{"horizontal_flip": true, "objective": "flow_matching", "cond_dim": 256, "muon_scale": "spectral"}
Rows from block 2 of a small class-conditioned image flow-matching model, named by matrix and row number. Rows with one number belong to one neuron. Each number is 128 + 24 x the weight over its row's rms, rounded and kept within 0 to 255. All counts start at 0. Numbers have three digits each.
Before each neuron's rows are labels from the 100 images, of 14976 (inputs lightly noised), where the neuron reaches its highest value: "responds to" is what is common among them. Only what is clearly more common there than usual is listed. The data: capsule endoscopy frames (Kvasir-Capsule).
# fc1: MLP up (model.blocks.2.mlp.fc1.weight, 768x192), inputs 0-191
# fc2: MLP down (model.blocks.2.mlp.fc2.weight, 192x768, transposed), outputs 0-191

responds to: finding: ulcer; finding: pylorus
fc1.558:151150143156087131144142103156157106138117105104109143172104142118143101119094160136147122150140129163160102136120120098108149124108159130099148096112145146100140120134149116122162124106103165192160124168121108101101099129122096135093182153143119098111158136128079137169124108097153132091133114145165119183160132129151149106161108161156091117108143144136145111110128138144158110127117140128159077107167128155101153113159118118119111094127162116133155122096162143113111143096084126115118103103123096105105153095144125146145156152138108087113128088104105103136107114170111136066
fc2.558:112075150140128094110168163113098131106117122099117146131170114128131144126153143140132121126131126115117128116174114138146142118142096129133107119096123120144105119126168117121144100110174107134128124146128135161107120105135114078114154153116149105084166125110096140091105139125170164170061155132106114110081147145090133121107153106135128179127159124115117131119106097133147149124161126102138124185118152118158111118129117155101139097109119104135169116129133088103113102160064146118151154147140165151156129112152147076108182106140118118112100171143151114177140173126096135166

responds to: finding: blood fresh
fc1.3:089091150162147106147113133123155133161121095102099117146133143152119155139108138130153106131068144128093148093110136116127126112114125152138141133108107080149130148102114141130125104112135126114144106116116160178126115163129130109089115092178095169139149137179129144108128138132133125120082128138114139116090120152115183131100155124134104160115175153117104173139148056151091121135071149127104137137113063134163110103124118131150094150111103133124136146148130132156082150117094128143134165106088106147118135126123086155145152116133110164128155132105126094072114127161093115113
fc2.3:132154100135122118150130124158110137121130117155163131116108078138126151080152129111108140111150100138173107185117157107127118126093165137135085175147129131104133103129125108132129166160166145137159108127121101110071130147141126128118173117100141136103111098113097117145171120107139142104147109110153114163123153115184125120148116111150182100137115159117105119086127175074134136122157104160098154112168165141119144130145109132088144081133150120113147135116117118157136122166142101154165135146146109125131141117136158075078090128118182123106129080132107084118138129129140102106

responds to: finding: reduced mucosal view; finding: ileocecal valve
fc1.448:092153159166125101117125118132147125153179116166133092081154095135106140159144137130105180106161139123126164109104122123113138117108113120129141119180158133144150075119134147103146140119120151157119157128145099156093089138124141120115177168170141119084174123102147143137107157144106120120161129146140119126124110075114095151106114097103135134123102116085164133100141135140105139146176144131104147144114175130119118112131128168108119148155116144157155193104122086170127164152104155098132099150095161123146136120121089102109126144128150117109164105123101103116177104127121150149
fc2.448:160140074126085120145107173130102125133090101095122160173076128108127140107100086168122139192158118137093142168115139159133130146150114112136167129107113130126147135095137113156066151143172102097135097153128122099126139109123120123137150105102120115114091132143099152132142167081148118130128091131144120128094086140130167174132141164156121139156101160128136156120118134139120111088110138117153159091115101114152123145158143096149120111093123111132122105167136138113124112119139162179128135156140086135104163126121091161098127129136156132159130134155154159133093088136167113119

responds to: finding: blood fresh
fc1.154:137163107150145094154114135137152132143095131128104172081136130142139090104095120097164126125113103146126179155139125116107156110119117149139163170122107125101096096098129134060108108086153142092115147130136116127107112109113109107174144159150161130125138153119131143140068196096146138146170145077153097115120099069148089139117134158117124135082132116137146073140122114150140129078098135139132170130116115136130133161140111118133104114120136090131141144110161117147131140134194094114103126165120152147142126131112115115075136136142149109137105127161131112131139135106104129093
fc2.154:163114139161120146135155155190129134186123143134142129135133135074151147068102136154106136135138178119122108080109125131123143103126133135116123125122091118121138141147079154146113129121136096131131140123119144157172131181123130167099170084148145128095139127150151126112137154103100153072152063139163133146108096115131139145114141151135121131162096108103195113092098097086118125154154114127116109086139127161138121056111122130146144114103120150150114103121129125096144101108103179134126115139107117143112140132160134126107107139126140163099115119110125125128126167111182127135

responds to: finding: blood fresh; finding: pylorus
fc1.420:113122145106145131134142090157123116106078097160098112137128139108170127101102133189108108133113129122121124129127144122128124099100156116129152147134154115092145176103181152105113162137095119082138100123131160090151134088139147140115130132178127110158143123115156132149110114073131175151100115128165153162146095103103109084151121093130098167131146176124102061156124154116119131120144164102086095110132109138100155100125119118116140132120132152120126111162091135101134164168188124175130092121133123151116165131134129130106123105112118109122096134120169160116146142129144094142
fc2.420:123126160112166177113185152106094141143171110107119145093140084131095096157124151124107154109097120129150133135154082112145114104139107183160140119121108130143127124174099106102135097073124163138113171097105128131082142147142082118133129119118126121098103098186136102089142101168104113104079141141127150155154175115102141167143115159113164124149112107122112171136138122128124123153132141106167123114115142104117137129128119122129127137123134101096136106163151119132163125124096112108151169151124164130119093137107113128125134145125153152078179107112132071150163140115129116114

responds to: finding: blood fresh
fc1.99:136127143124073100137139121153084120165123110107134141099125126132109131119126140151134079140151062161121125131139185139117129088147099169112135129091112112121135147114149141106118128135128073136132123133168156133177154106127135136158107148165145103135093136108155146115139086102122143149109076127146102145114145095141122124093124128131089083129160165145107127073136066127112165105143155134172128112097114166129090128153137187125131106099127132167122167118152129148141128131155120114151180145141126145111142123118100128153113144084167105105086157135153138088128115107118146155
fc2.99:127135117129132104121124129152177169084118132088130134118084112152158122127123157146109185092152166094128127076129061127119135174140152101147092160150163135155097117146096139132133145138114185100172121103089114133106093134114138147135139118117147112129125129176130153123105113135138108097173170100107154104141117142131080114103158130110177129143108112098132109137105167107173141138127144130123140166161132085100176117107110106131132153130137144080134097110147114130123114122097133138136100082122119132105117128139103120119111118147095087147138111132154123176112167157149120154

responds to: finding: foreign body
fc1.529:105100171160084080066124160103136097125125104142136126113126151170141161135148151131180098121139110097130143107150093112152132157104097141107147156141094148118127118132122111105114102148091135120107153150112139139114098118152173127088106158129133111152132094099122127132135116152115122096162116167144113084120117110155078155085100088092098097139118107086143137107115118101136122130177099099114153149098183131084141120096167125111126102143125164110108131094142145122155114137136138115113127145140161131092157145089159122128085135087131104109130102141096105116150132118135119171
fc2.529:144165121099120139193150113170086113136098147174148107111106097104124101110098143136101151141149148156096134145129160082091068162165125100139140062130156122132146119130123124131114098109131178109104094106146140121131179133122121139153162147163128127083138137154116150125105130115139133148143131110149129147159133112105130131141151136113095119104127086126138164143144131133118134107084171169143153107094107109131124157129154157141124159094109134129108144124124095158111109133152060131141149143152102107146122070137055155125135118131147149110162142108112141144095128121135128102

responds to: finding: foreign body
fc1.534:116103142161168102103113122088107157119078149134164122131147148114107150122117132078086129145112118127123143128156112097138145162120175142142150154110090132131123156115136128142122092140134142108140183089153170137142166130100127142151159116137156141124094110123062124079122165112126129133145136116183170137169173136146107138136129142100132119138146086125126148141126114100144116166146102165107113146127094150134169096116124101126148143074089100112170097148141134075113104106133154134118143110099135183120146132094148111078113119143137146150125121120160137094142115117169149152
fc2.534:147166130110101096119164148135087135098144133137118107119095129144162127128143111147134139119117154181108133107117146131091081166100103148120086149065114145108112102146136170135142132068158149121113132175166106099129120165097118101114116100132115115164123119080117175130145140117137156118077135117170111127131116144133161136107172115132145119170170139107131167094129127143086162104112105116152129095141151152127116133143137137131134139155168117110124092137121113139146149124139103112145173162148088121094125133104124127140111162162146135137132161122074112108111109124122057160

responds to: finding: angiectasia
fc1.758:101144118185160127119120126155123143108139146155124083159126107117080121167112117146132156165145135113089128188092103091131136105133122176130106104107137129111121163123151085139094142099148072113140106127106160129112134122150131112114130101139103141115142163136080169125138119136139118188140122147122111171102152138174145134174133101108086124156143131150172126118098105156155162114116129105069142119159142128130136155097121127157097120141112118146128139084130133122131138151101135116142132058130162135151129131126158131116104165178126100129153152107136107141170131110086163144
fc2.758:147126094141125111148134078171112137108120100122112147115089128075129138117117145162151119186093161127128120144074146157130096115136125119140111110112164107114153132132125133113173090122162086133152088087143129125103156118157118140169120134128151089122119065117109155122130130115139105167167141117128126130139144112143148138166116144143145151165142135153123156157145114116108130148142097164128136096141107117128134119082144182104140156118153094148117151164157113145145091101129145127134121154138137105135144172130086129130131131085102096114095102141158065105180149128136095073

responds to: finding: blood fresh
fc1.700:170106133105148103129107097105118169155105115132125147124137108130133140193127109170112156098128143124154113144146121079139164096116189101144139102131133161104152094159154128141133128073140107110097171080108139093152103122105143155158135140085145137139092092123131126121098099152151142103130159128113126098163076144119163125107125120151132120124140137158124114133174130143108137126076126102147165128132159067120149125123118108130128100087146168172128137127149116131122078157110140122122144123088149121131109117117158152138095110162150138161106157124148141134099147098164112080
fc2.700:138150108124156128141142121116153120145184137138144141096121111093079151124091135175173130102120129141117147102120112136091124181115086117157139088119127117148163125098138142121107103130098133116137130158064157102086095076140134146117130161129135108205138150116113116128141144129118108124141158113104142083141151105140186123109109125120176110141106128147117135180139121127140113131138114136128109128145130139126111138121146085151114137121113103184066112132143128131091181111101129077101156117132147144108155133120164115119179104104103126114122160158142085160147130144151119141

responds to: finding: pylorus
fc1.394:163073117113120092142096105116119107108093091149100146094169176149162110144104144152113098180121124116131128116127135136168149126132097168109130125107092103170125114082146129130115115145127142130067113121117163120106140098129094101128112119137122160149142137132107136138146102073145140132078143129122116181123137100093137154181089092096134123116118166164108117132135125190099136159144143099111125136112120138138152135131134098111145148100135133148135141129090135136166142080179125165150126137119119157133113127071146101114140136138118106145157133163168144146130143168154092138
fc2.394:093177167111114160112133145148135118135147161124149133175144106119097122150081124137130146077131130144107122167098141123092075123093147121129136122122134128082104140131135147115134160110119119114160142131129117171145092143153123157136149138126147113089151109138130120129121148200096134097142134149117185096148115146124132137099161166128139166118183100119064106132129130079158100101143092155145122124132137159102149087122109143115131127130119139092126111142151097170141124141151114090143095107108125148080132130127117156122165119109140127135089140076082117116118137100102180139

responds to: finding: reduced mucosal view; finding: ileocecal valve
fc1.351:118133148147129115165102101168112186130145121148136149145076158134119109165139122137196135114108099120124126128155127119135164160157070093120102120129148120175098167155134150109075128147104121111085109080135172142103110183126148116098118068166133132116157160133104150096098130133161076122127143147089109136088126148138137124148130134117127150119135101103137139112144141149109134132096131140149132159145125146139137117110125081135113133120095126141078110141115097108121100140135141139080145125117120156129120055154107114093162160141093126135125118163143110101161143125125126144
fc2.351:132115122161130122104128140102132096101152173137126121139179081102135118072121094110070124139098130148117116098084113136109121097082140137126219160142140142098153133111159104132136119117129118075159138150125134124144130059161088133136127147078135159144136093148183091126134129130128184137131097105088158148117114106112129113132122091138104116154097130150124127108126108119126127142143153121151103099133133151138103118155136121150132147145167144119140136136147140166156159146098130103159075092148112130135125132134139139177094106123124135100128120156157139164137141176131126126

responds to: finding: foreign body
fc1.387:123141134164163147093094113144102123125112123155143127111154092128103127148171168109127119148166142117115104104116109108122144115135148141074167174135095131131131146138141150144099147111138134130095149151126108095120124159161139067141140096139126114109112147131127136162197087103137119087140099130218155110113129126117113151121145181128101146122131102120101132123107111116118127127136116119125152134148096183159152082101103110119125148106130164143127127138142194113128170106144142126170122118109170151131139157112121124143123162105086143154105124092141104107126095112141134187
fc2.387:133128133114105091115102123156108070120139136177147093137133155150145110144152108122134128163104132151141111143094142116101114081145104137111164125130154161143111103169137102145144100127125156148124076145177111117118148092100129142097117156120171102165117125103159142161126116153147168186071140122127148084143114129096093118128145136116144161143136159109118122131157105132157102088156094175117067140106162123125132160138131117116144128114129155093169136116096153130121108101101103120141168086144141128129138186120081134115133088122122128099132104143136108142154144104151099106

responds to: finding: reduced mucosal view
fc1.166:111093129110136093177148134136120164159169131117161164149102137124114126112155147143153100146141127148091139115126108075126098136118109097150113162168117115140143109078095094118097106116138166081161115124163128152117184096152168131127149131158136176101141093124135138140134108154140166155150167123129124141124083118126117116100135147193154127119123137126112087118122063127107107123118121147148140143160143139091105100124139142146125152123138149111142141140145134068113111085153088110145128145149137174141117104119133100133115155110146111146105173108090169095128170101136130141
fc2.166:141131142137095159103117139108105120146112148140130123127115151112122139099134129095117128184131091107196093170178112165157169148139132120143137137061154100196108117113124129113126182105103149133122148128130144097141103157101099113131110119133151128124124130133166134123128103114147150082140094159152084166144181157130157103123140105124105122133118118122142119102135103117125154129133149116112127091139132089136136133126070149117157093153143103127128135182128095153125136140158156105119165149120106120113159123147137140135142139138114133086107134157095062106106099087077141139

responds to: finding: reduced mucosal view
fc1.690:127142127102091101127137139102128061107095064149163143128167168157106156126131119166105160139126130130148135117108169075097099120172125113117126111135141164104154084095117154121141174150186099158151131153118146108121133144167138100163130126099119144125105111121168120138142154089137156122105118153133102123125150133082154126122140115145163126128101092141167153083107182158103134078150145126125166090168123135133140151146148141088111114110098114158090136126133119160160121111115109108138082111134119150117123117112136135148135143146107137149139082159149135141112106101105124117
fc2.690:142142144113097116129098081129119204180124165176094140129111124118167125151132124108138101140187146115129160131122151168154121127089124150129099158119154125138099150143129120111153051118137118083114135127130128144126118138099142126129122090112139101110112116138102131120107125150122137121107101095160178167145136132133133128105107155109125125128141133100123181162152068118163143152118156131129098120077121093154144075153098145147120102126161109105155111128144110103134171099107128131145151166123143105147119138145122149074116143108125115150136105093183152144108144097122149114

responds to: finding: reduced mucosal view
fc1.153:109155116109133106173158123112138117120151110152130156070140136127120148118121121135101121154114135143082143149098148124112143127101129106163134159182158138100177147112082123112104149124135160091096113102148137174101131110109135092159061099125111149145120098077132115127117126137131127118164134127079130105089157122164153138144129140140165126182115117142127111164112143128136159125134079152138109161127149135156113120128123135124109081112148117088154165163133072119124139074167127110129136126177111114149137123107108148101076161101143126141108092127127172111125098117116100118
fc2.153:122115124094168159103113126149123124130106119114137121210124115112150106122140092153149125138115102100173171123138083153163120145142110178107106092099177138176088116128143134132126100162141096156159153147111146101156129148108120134096159120113150110150121123151108150111147117125146131141068108134149128148118106142096110114105127109145075160121113151123115156115141065117108071120132165091125159097116110134116126147117139167136162145155094114123114109092114148132153102156095095147142136185096154139089128113115152118129149115107112123125161154155111107123155152153104143142

responds to: finding: angiectasia
fc1.45:158164125136087148136117068176126132056137094124157105129113115102134159141113141086111107149143170112130132159129127139133145139130106117129133106084132149148129175107135189138147123139126143168168119118111121127159122139127096114127128116116152102111133136111107123128138135114118106175141127126122108080171118139174125122125140109109114126114114092114165109131124119133168137100143133127108136149141123167157145114145143132123110108126128082127155096061088146088114095128130141119123137118113133148155145111135086156152168104108146115086118129091107100163202166118156184087
fc2.45:101079108149134146123134149151099135147080128125114099091107112165138126095108142160127134137102111130144087185163201162111152158157087119126127089110107142127119116146116156132162124157110123164105121133143083159155146125133103132154153123153124135111094126140100098136123134155118141151115110154124119119123141185115113153112141122163129139129177114122101134088135105106091148108112096109123131110113119133132160133120101161150156137140093107091098108082139109121107151128110136080151083095137162172166103114147114138077124106146111182135129162134135160119119166106155115161

responds to: finding: blood fresh
fc1.189:176095161110123146118123144120132120148119144084150177162113145157155156147102096135100146136163133157112111155117154130167115096168110169130104139098116141155151143138141154118145100127121143162121129147134124124149127122125129113146105141129145116079134149139100125137130111153132076119154150109099076094156134127140104169131145131151121136077101120134163125131178150135148164123103084109069131127138119176160142180101124133111138118107134139174099109141181107154114117127125152118144164171147125123128131147117156141115131161150109193143106152101130120150077158144096119080
fc2.189:110102103137127107147138104172132169157176116111118100109101097124130159136152140152130118114116164094112150106112159136143139132133129111146090134142111150074106108155128119110157157133141089112150116127122141173138136144135063126091142135089119127155135120107117127135143109070093164143098161130101103107128119147088119114079119110102147095122186153104142132098146158098139098124167171171145162140123153108113099096106114136156127099150142137103112183116115113140108184132109156128088095119110160153153155117157130125169134121109108136103122133125175146136154115168151136124

responds to: finding: pylorus
fc1.269:127106132110137157126145102144111100139127157175141135127109179165133156122094137090107178128107170120085073118119089162127094150117110108158103141118172125129113157133127161141171139150091152122088108126118175144117128160108156148104093124139140139101135129133161116152144115148141089130124120166068166136138145105157110108120118101129134112140128119125113100112132102150109114132035156131082137128164151132165158130168100106077110149121141139167140141123105152137123071106115129128125114114133120130111142149094118136125130125147094146099127178105161148152102120122121138110
fc2.269:136148140157135120150148138067150140121139157105123144121187137103144074104155108151134087141132080139139142137125169112117143123160140153126132104125164110144090135091115118120088112119114091087138134082132103126138121152137121117129134131120141122155151128157122122095100101109118169135131141079170155124147132133103165142128137101131124159104140112090125151126119152104125127111210149112131147099144094149095097131151131134137096086138161090047109106135134084099180184141100131124143148131133162128123144091153132104142133138099151118169145114132137116119092130154120109158

responds to: finding: blood fresh
fc1.762:127132166128152108180126155097125125140134078155100131152126099081078169098129140131124073170126095148199114145133124122114121129106120143131182142109136135166135133131172090133142115114156084140111157100156127146117108107117147142124121126117103145152137114144146130158153165163158110155157163118132114126177099078124146108145126126147119151132136076158107149148146129094134101081125122109112131118135141188146138150118100106142109163121139139102146134156128163122112129140118132168103125127151133139111167123099105135143165125128171117161130063147144120114133084126175107139
fc2.762:113133088114138162149135108131122126133110133156065164109171113136112107178134095140150110152148125160146109156127110140127121135107139138128137079145095125118131146150179129133142107143119121104141158143117121112152139147120099149144166078154148093155121178140090098086140098112106118123133167121162121108145112168162116091101137122125155131104099124115172052124126109115095121120139084166121149141137116113115103156099161103084092096132113171152150149103137131135128104161116124127101149126180114132111113102129176140163168118117127157125140159114108160119135149074121129105

responds to: finding: pylorus; finding: foreign body
fc1.400:179139143090096091143122114151110094115132095143125143151120080120164175198157143146151172158145124147116103138135112105118109099174126140100136143130109124151101129120133118099137127158109131138112115128137122119119131110105124083100121135121119130141124105118136119162137120110102125122138134102126152111150134140101142101124139133160103158176135120123125105140074132187113145173115164110176134120164100166163139097138165129102163155093155123105124148076130157099112132110187146108162104172092138135120131119095167128144168106138099136145134119101077095116146095101113128105
fc2.400:177117105106122127112112135149179101159134087140111111144122097147147170123146146164146123148095144091134144099102076119113123087122177141093184101145094118132148116161148107130158135101085124126118132139113113135129146135111144153139158129119122130105166136147116121130119143156134160145171179139085154169124134130156141158118122161136099125121138136102085122122102167164131133104110130105108141102138097100110122089108154090129155130077140160159103140112127128142080133091141113102066118177077165123125158139159135142140127108168108089110103130128162101127124150140127127111

responds to: finding: reduced mucosal view
fc1.141:129131116166106125130124133168106105102128120167110106162142162131128134115111112130147144145142105088120156130140098127136138128132103121165128133142128130131092084112099136109126108146060081130158120102138111141109110125104121121131148167151190118132137121106159127135124094119107119132104126147155153123098081085129081122125126095122129188137090139109167151120131120140115117123130143116130143104156137045067104100112113146127097137200124167136109159096126161191109099127161096134083111118145124099120151098101117115142125147121107129099107123159134141127119127114085170112
fc2.141:144141136138142151103133149123066139163098111142097130120082110104152139102143131128115173107131135194111085109137144132104144143124109132109128113112122150157150158110159140131088155121164165149122134161169154123106174147093095104105099121100104135130105108132105129129100115147168125133149149133116090153091116115127176189184110139150133108131121109137171111106123131108110110135134088171098089089141128182136119088138114134125139124131154159124093111094119099106154123120145147122155092163115142150109186111139135127128133131127158120114115094099120112151085116144163091153

responds to: finding: reduced mucosal view
fc1.47:101131137148154127067163122169127107143110109118140165144122098131123132107137124082127139181155151111058139098092161114147121171109115135145155109086141123152140098153139117113153125120099127109120099061115136158167139131123115182116131123118094132111154139144093113125123160106080152142127141146137140110121114145140131145100131112097130126158096134084136125123144110143140159117134079108117120117091124125117127088080088156180134094130117140130156099159125116115159120161099141107092134092108142105168102148123152123130131108119129080114149111093098108118198113140149129106
fc2.47:151134124132148149131170128151124067146146142152123205136106094114117118131145143107146143146128127129069078110095153126132109144112117135175183113097113116150145113162160126131130157170099083124131100103118141158136156139129152136140129117153121104124155118126116147180128163109061164101119116125126150121135104134109166118139141121120148110118123132131127169124081139113097115139109104102125081113111102132136103126130120169179167120110144108112164091115129129150137112150091131158094126116157136117134107156129110106107118135148079102159170163098092117116172143105122141081

responds to: finding: ileocecal valve
fc1.416:180131112130149152106094152118137147122094128154132174133113120153140162152114123142077091102121084092097128128113133141117117125088172127099133092164146087112121157087084139097091106156166111145127131147135162128105090184137104167122124116136107140092165134115121169117135117162150125115128100139121135115113116143149091142126136127129127100144149096108095129116161122125115133116127125127116098108126078122082130114122127133101152146188179180097117116150138125106135123162128131172142125112107140125099142120045152111099150084159131127135109108111151102140152134104100125150
fc2.416:121117157084134104152125116159086113189104129112097092167146142101117110118158120140108146138125155154110142132127117127109153144113120124151090152133105178163082150139135124182159189132136153106132113124093103103132151086140142129116096120131140122128104133122164082086127126080092093145142136126169118115139136067066123129110133073136123146115123138163143087128120129147109139129132110144159130129149152137145142146088122109142130132108126075126123143151119147104113111107134149067117111118145103130162135181156116148133139192108091120135131139140141169119139141157142151108

responds to: finding: ulcer
fc1.16:096122086157093135112120097139087115102091111094146106151074153143124201116134116128126088147117107144134130128140093116167101146164114095158159121097154175163119138096131163125136109162120134131131095095151096096184149138152123106147165115126171133117142114154128125158152147109150199150175107133163141153116103114113109123136141078127120088115116122117138135138126133124171135134106154145140161124135142139123150129098145134094143142096107115139130150108147167140147120096083137156164121137107155144176136123153115140171138095136147139116096155151167093131132144140136151130
fc2.16:153110126143137147131148140129132144146102144143140143152115090119174085142132115147160118116148125116107133137174125157093162136126077164146097087121108099127115085137127135151155137128126117155106121136097134138128147138149118120113120174120095117157091135091077129137087119110136136148138112148093097136138094146129163165200150142095183144115132090133129113112139127129136103087166135129084169137115079143141119170125147126187146098115102071123078123155150135162147128147147105120117144107160150156112122109099171133100114104122154119103140148102108130144118138093109127075

responds to: finding: reduced mucosal view
fc1.227:130129151116081150097160141146117140133115131115121127141054114123129077117135130141109106100126183133126127087171102136127150091144152123152124145141154079140117156065104163138095180137113122131096114129142147124157137112124122139157166117173133147102132124144116147103123142096159150116111147139120080118135133123149122066174131063126092144103110103123175124150122169140123152155088126100146157125101164109092134144116142138119103137134155088113146170123127122153154130147145142136176109132111097134148160125135129143151159147145146133132131079094108145149127094104142115085
fc2.227:134084106116112131169125127127118121107155143150099176105202115135107189142140156097133152156135133070120102141152111148130091098118118118127124140130139162135077140172127153105200137069160119134180164118096121122077094135124140110081100125149104114124136150137151131118108109123089149128102109106115120119148156118098153099151129156127179136152126151128152127084098107140139113169150120156128093146151098126097136151106115114157105125145128156143128128129140110108166109124142142119082125133148112138122151117115097117112104102128116108090121136140176147142130135105111163164

responds to: finding: blood fresh
fc1.259:117117137136107119140136164140119126131163095103122162135182131171167185129126161133175123132159101164103131157130128100110089121134149131105109109120137127129121085152116125129155145108094148134113073164137124101136123108156124129146104128138148110129141116103148109115180147114136195127105113148085139130146119174115138108108146093165169128102150115071136113086096123189080164107117139168145127148139135122152165166133104139153153134125105138129148120167138141122138127104073143137151092133101146149107138103099155138164098146143147135160133084078119143145128119105125107146
fc2.259:113122133130143119128134089085141122115108165144128133124094115128092121134152125120079137115102146124117156063099169139115106165141145127135099130154108152123083147147111138135164086129154097124137122165108124145105125122114110118138138106130069168124131111139092099142118149190156134119139163114136175178131159120141083128133110187100090126134125144084148125140133133111131139092124160081130139144106107136102123116139114145136140113124116171132116136103151145057074121130164140120165148142158157137155089103144093116120131092103096129112148142169170147168150138156127120152

responds to: finding: ileocecal valve
fc1.313:089146112104125119144130118091121127105147120158189162135104135152128203151132113139189104159129163114122163141100111150174123119124149134122090116128082130091121166149148127135142172151082131165153140096138123152142168134157104090124151117121155150143124135163117111105086140115165142102152155136106108164129131119148147111158109110091150135121138124147091145153128145115102125161122110122131087111153091127123123148116160138144118115120175117122138138165139092138098096132105132086135110099105077134153128112139162149153135112147139175154119140112189112089153108120162155122
fc2.313:106143121096118146129138104077127144137142113055158148109124120135141112127138136137095144150118117099113097139115175124095124147144124127099147108090167149118115120141146116116110144153158115090113117137130124075111081115117147181049101156147138121152141139115070131144124165137121105155140140100109144136154149117145096079120171112137146128123155119121169182180140144184073164111126115108138145108137165136178109095148145116157118139149137167148105120105114156122141123112146119108124132132108145137123123143118091132184111112110121119112125157167105114102099166123111126139