config = dict(
    train_examples=42238,
    cond_dim=256,
    head_dim=32,
    experts_per_token=2,
    warmup_steps=350,
)
Rows from block 9 of a small class-conditioned image flow-matching model, named by matrix and row number. Rows with one number within an expert belong to one neuron, the router's apart. Each number is 128 + 32 x the weight over its row's rms, rounded and kept within 0 to 255. All counts start at 0. Numbers have three digits each.
Before each expert's rows are labels from the 100 images, of 14976 (inputs lightly noised), where the router gives the expert most weight on average: "peak at" is the part of the image that holds the peak. Only what is clearly more common there than usual is listed. The data: capsule endoscopy frames (Kvasir-Capsule). In brackets: how many of the 100.
# router: router (model.blocks.9.mlp.router.weight, 4x192, trained with AdamW), inputs 0-95
# up: expert up (model.blocks.9.mlp.up, 4x192x192), inputs 0-95
# down: expert down (model.blocks.9.mlp.down, 4x192x192, transposed), outputs 0-95

# expert 3
peak at: middle left (72)
router.3:144182133157119080145090118107182157084099148147170110149080115124106150110128155152092130113123101101155176148089129160119096090097134120168105127067157126103144063218070108134138054062126131141155125113132164133158139148057157111091154101177059181128090155104091166133164144083151169101
up.0:146123098137075112056104102088116087150164059147155166132131148156118179116148082141128123133126110106162179043086103150107101105144109110145122178147124078172144119143119153130174149145143118133141179081144160135141111103081237140186137152131077151102115103142128168114101225162113136083
down.0:105126143115140145177152117110184133148083184073123087116156144135169095209123180142112119153120144132057091222159113136105138126109087129093138030091148162111108217104152130076125085174131178099088132179136124111114148152156068118076125087137158146174094135132113099134189076130155126151
up.1:121117099133125080163136134100178133068197102125092068127100129097148125180141126104087141128126141150137152099131109122147141157157169092144129079098173147159120238099102169137185066120081088083136100158155094142116115103082068168142139073115111116083161101114100169165147111164094120167
down.1:103134129101144169106123145128134133208062144133147174136220090113070131071102132145150149127152086126113154106117138137122125112119099121122157186143107089070152068118174093144124181130125137162103166097088149136187124125201148113134113144162151150138080125150143096108094141119141125114
up.2:140137147156119088088163096133165140087129150115145115172103160147084133159162094124084125163153115154084114135125135096152127150123163104084125128157117215152118147146149073155146150085121124204055101118110153087146144145110160099160122122142128163147158127149141137183113080093092155162
down.2:124128118110139097145079189125121119153125150115154156139142082132155105070129102125116131142111182127140076119124149112108124074162073142143101138100125097133119142135092147070096123136138162104184170162071184120145140143129172171144187145119121117108134161160113078099137158139182119102
up.3:102138163071120162114153127083164151118135146082149150108135087089097079158120120128168102151142142174122166102139148119110181165154173171096108140145125051180121173127150118128073112125142167173187166153170195036162118116118144163121066133105116141125164050137120107138148095081062116174
down.3:170113134189054095131063106114105128160134123134142143123115152161163150137153107120129120111119152091172119151138123087096071136145087109100146131084076186085097072138123145167221158112093112117104063116082106194120171113128166109174216156104140116128109170136128121133130123188171154057

# expert 0
peak at: bottom left (78)
router.0:070157138162058140146128087153127162169111121139157095118117138066179125064178080113091067159181145107097150122132073081105119080145131081140166097128140151153098103125129113073189113098145152100139136138081132091139090107132112077119124103139178167046094110159168129083146082144074142172
up.0:132136090052134176136116147157180134116089077087082197173111139115129145158080168090115095206085120129133155159177078155147150154167134102125135144116082106194101189098142140094056072130176139187153120087120135101160137137140114152142111091118127123130107171104099068185098106090150125085
down.0:164150145168079079068153089060157100118212134164108049077176114135087082105146145140154143071160138110116087109111166120086066128135106188116102113190160175053095103187136145165171173140105097178143142121153120111098165146112173162116141141188130160154119135110128142114117102143159125142
up.1:099185128137234122097119156119094163096169128118116101151116175109157135118142155163090103153069148094153193079063108145125148120088117125145124108104134109146173124171100137179162145123148119098169124130117108146115126121186139147112113117090157133184143142100110046125134147142111192197
down.1:173165148124092106105122208112116114166137108076096156144144123159145111156118147138146089124132152122080134106152135124127122126157092075128168134156150126201141116055106141132157154113098122175147144145108147149128134107077112034216171121137120152061097143091098195146172115140175119082
up.2:095180120145139153109160112059113140166075098127130124118110121151156068168128129120123107171096101109121074196134108189089128153112104158208121124089070133120104097111099138127134140137203146173082245119100108115147144168120119108108178104134156164137151152192085145149152134105141140054
down.2:200118144160149136120189121190129118097151133105086117138127176096148142131118154135077066095110142139131127113125139064180056130131076048105129178156072119144137139083150129097126137135103132139093102123136093128126129081128137099141148155115136099097078096018198084114108093172120138173
up.3:121124136129139151101147115112185091120169125093202108083166141170083115166134064147145177113105108128191145170115120143091129153087173098146098089108108063156145134109158109144143098181145144181125156150099144110183147179113168121162151159150121105166147129107103146130144139087199096161
down.3:174083117076157048093114160181145109137116129149090124161147140046170172067143148112150114131130112132105153099177110100201149148124126140115180117144081149118126102135127127120133147083160154058123099135166111122132137096098079139190133157086165097064105125181114143137159125076129148137

# expert 2
peak at: middle left (40)
router.2:174182154169123135099136121124155135109105099085080145085120094169141075180157174101110142151133148101091191180141143147125088115081128137151115139091176158150144080188158189149179098123128147115093121134098141193129088144168091078086118161155118120132094137133170155113123106117090153137
up.0:127135155146074121075115183148105104085126151162157149099151145048136139117141152093096079124133128098140135176128095119145123067163169120114147086153157101102151143066144102118233094165127110109134120145124168122177149068178100106202102136153169088073094129127097103151073084120159096136
down.0:089172127109099154168085131143105167122101098125116150126060168100132107132141166138127115094065117151119134101106135078099038130099137127131177107110160154145122127123054097154072152114122137171079083090196193123074116179041167191131138108096102155149146127142107075099220130146124132121
up.1:124129076154124156107100137154176123109155126122133114129126137218084117148126098168128136163116132122165161143075110158118148095093139152149086132135120095124090087164097097089184211117159131115152103156125120148139094142077122224112162121124166190052167126069078121100077128088167101103
down.1:104151130091120031122179122102072068148104086198084150123157163083154135139123160146126143110148096130109099142159155124151166166126160130122198134135138140146144161137178096102087108120128110127125172126132084125150107103199158145138133075115141122191143098118079119182218104166124097091
up.2:181112103121130105139095117122169151133095162134096177125096166137078111147127162125150129101119139146145138118125109138189134141119114110184113121132185168115165122156094106095106070151093106139181155141124197118133142157119137122124076116125094121128108108092166157077153140122146150081
down.2:128084147175110112105119145148115129126233085081174101057159129117178043182151157143119108129141090100120108112103134149116164164094151161114147127152115151095082122107219118064073165143131149090107090165143107151120153124144124098158172162131176120111074121175159111134124163085119107144
up.3:154130105149152099126150116078126144116151150123103105158147113091136123187146118157063153185118132129128110171106129163106142131208151148204129112125174135111118175123051131105113117120105130182083126130149101164102182185148136143108154135082078107120107101163154099148133100059129124131
down.3:116125128111123177127146130147110136118086129102148099082163107135180086083117174147176085094119094108129090084180115104119146138071096093115119133146128115144130127113159117142125136108151095112135172161130176113156129071170147138176158136168135181101158140149136100088149101188115164165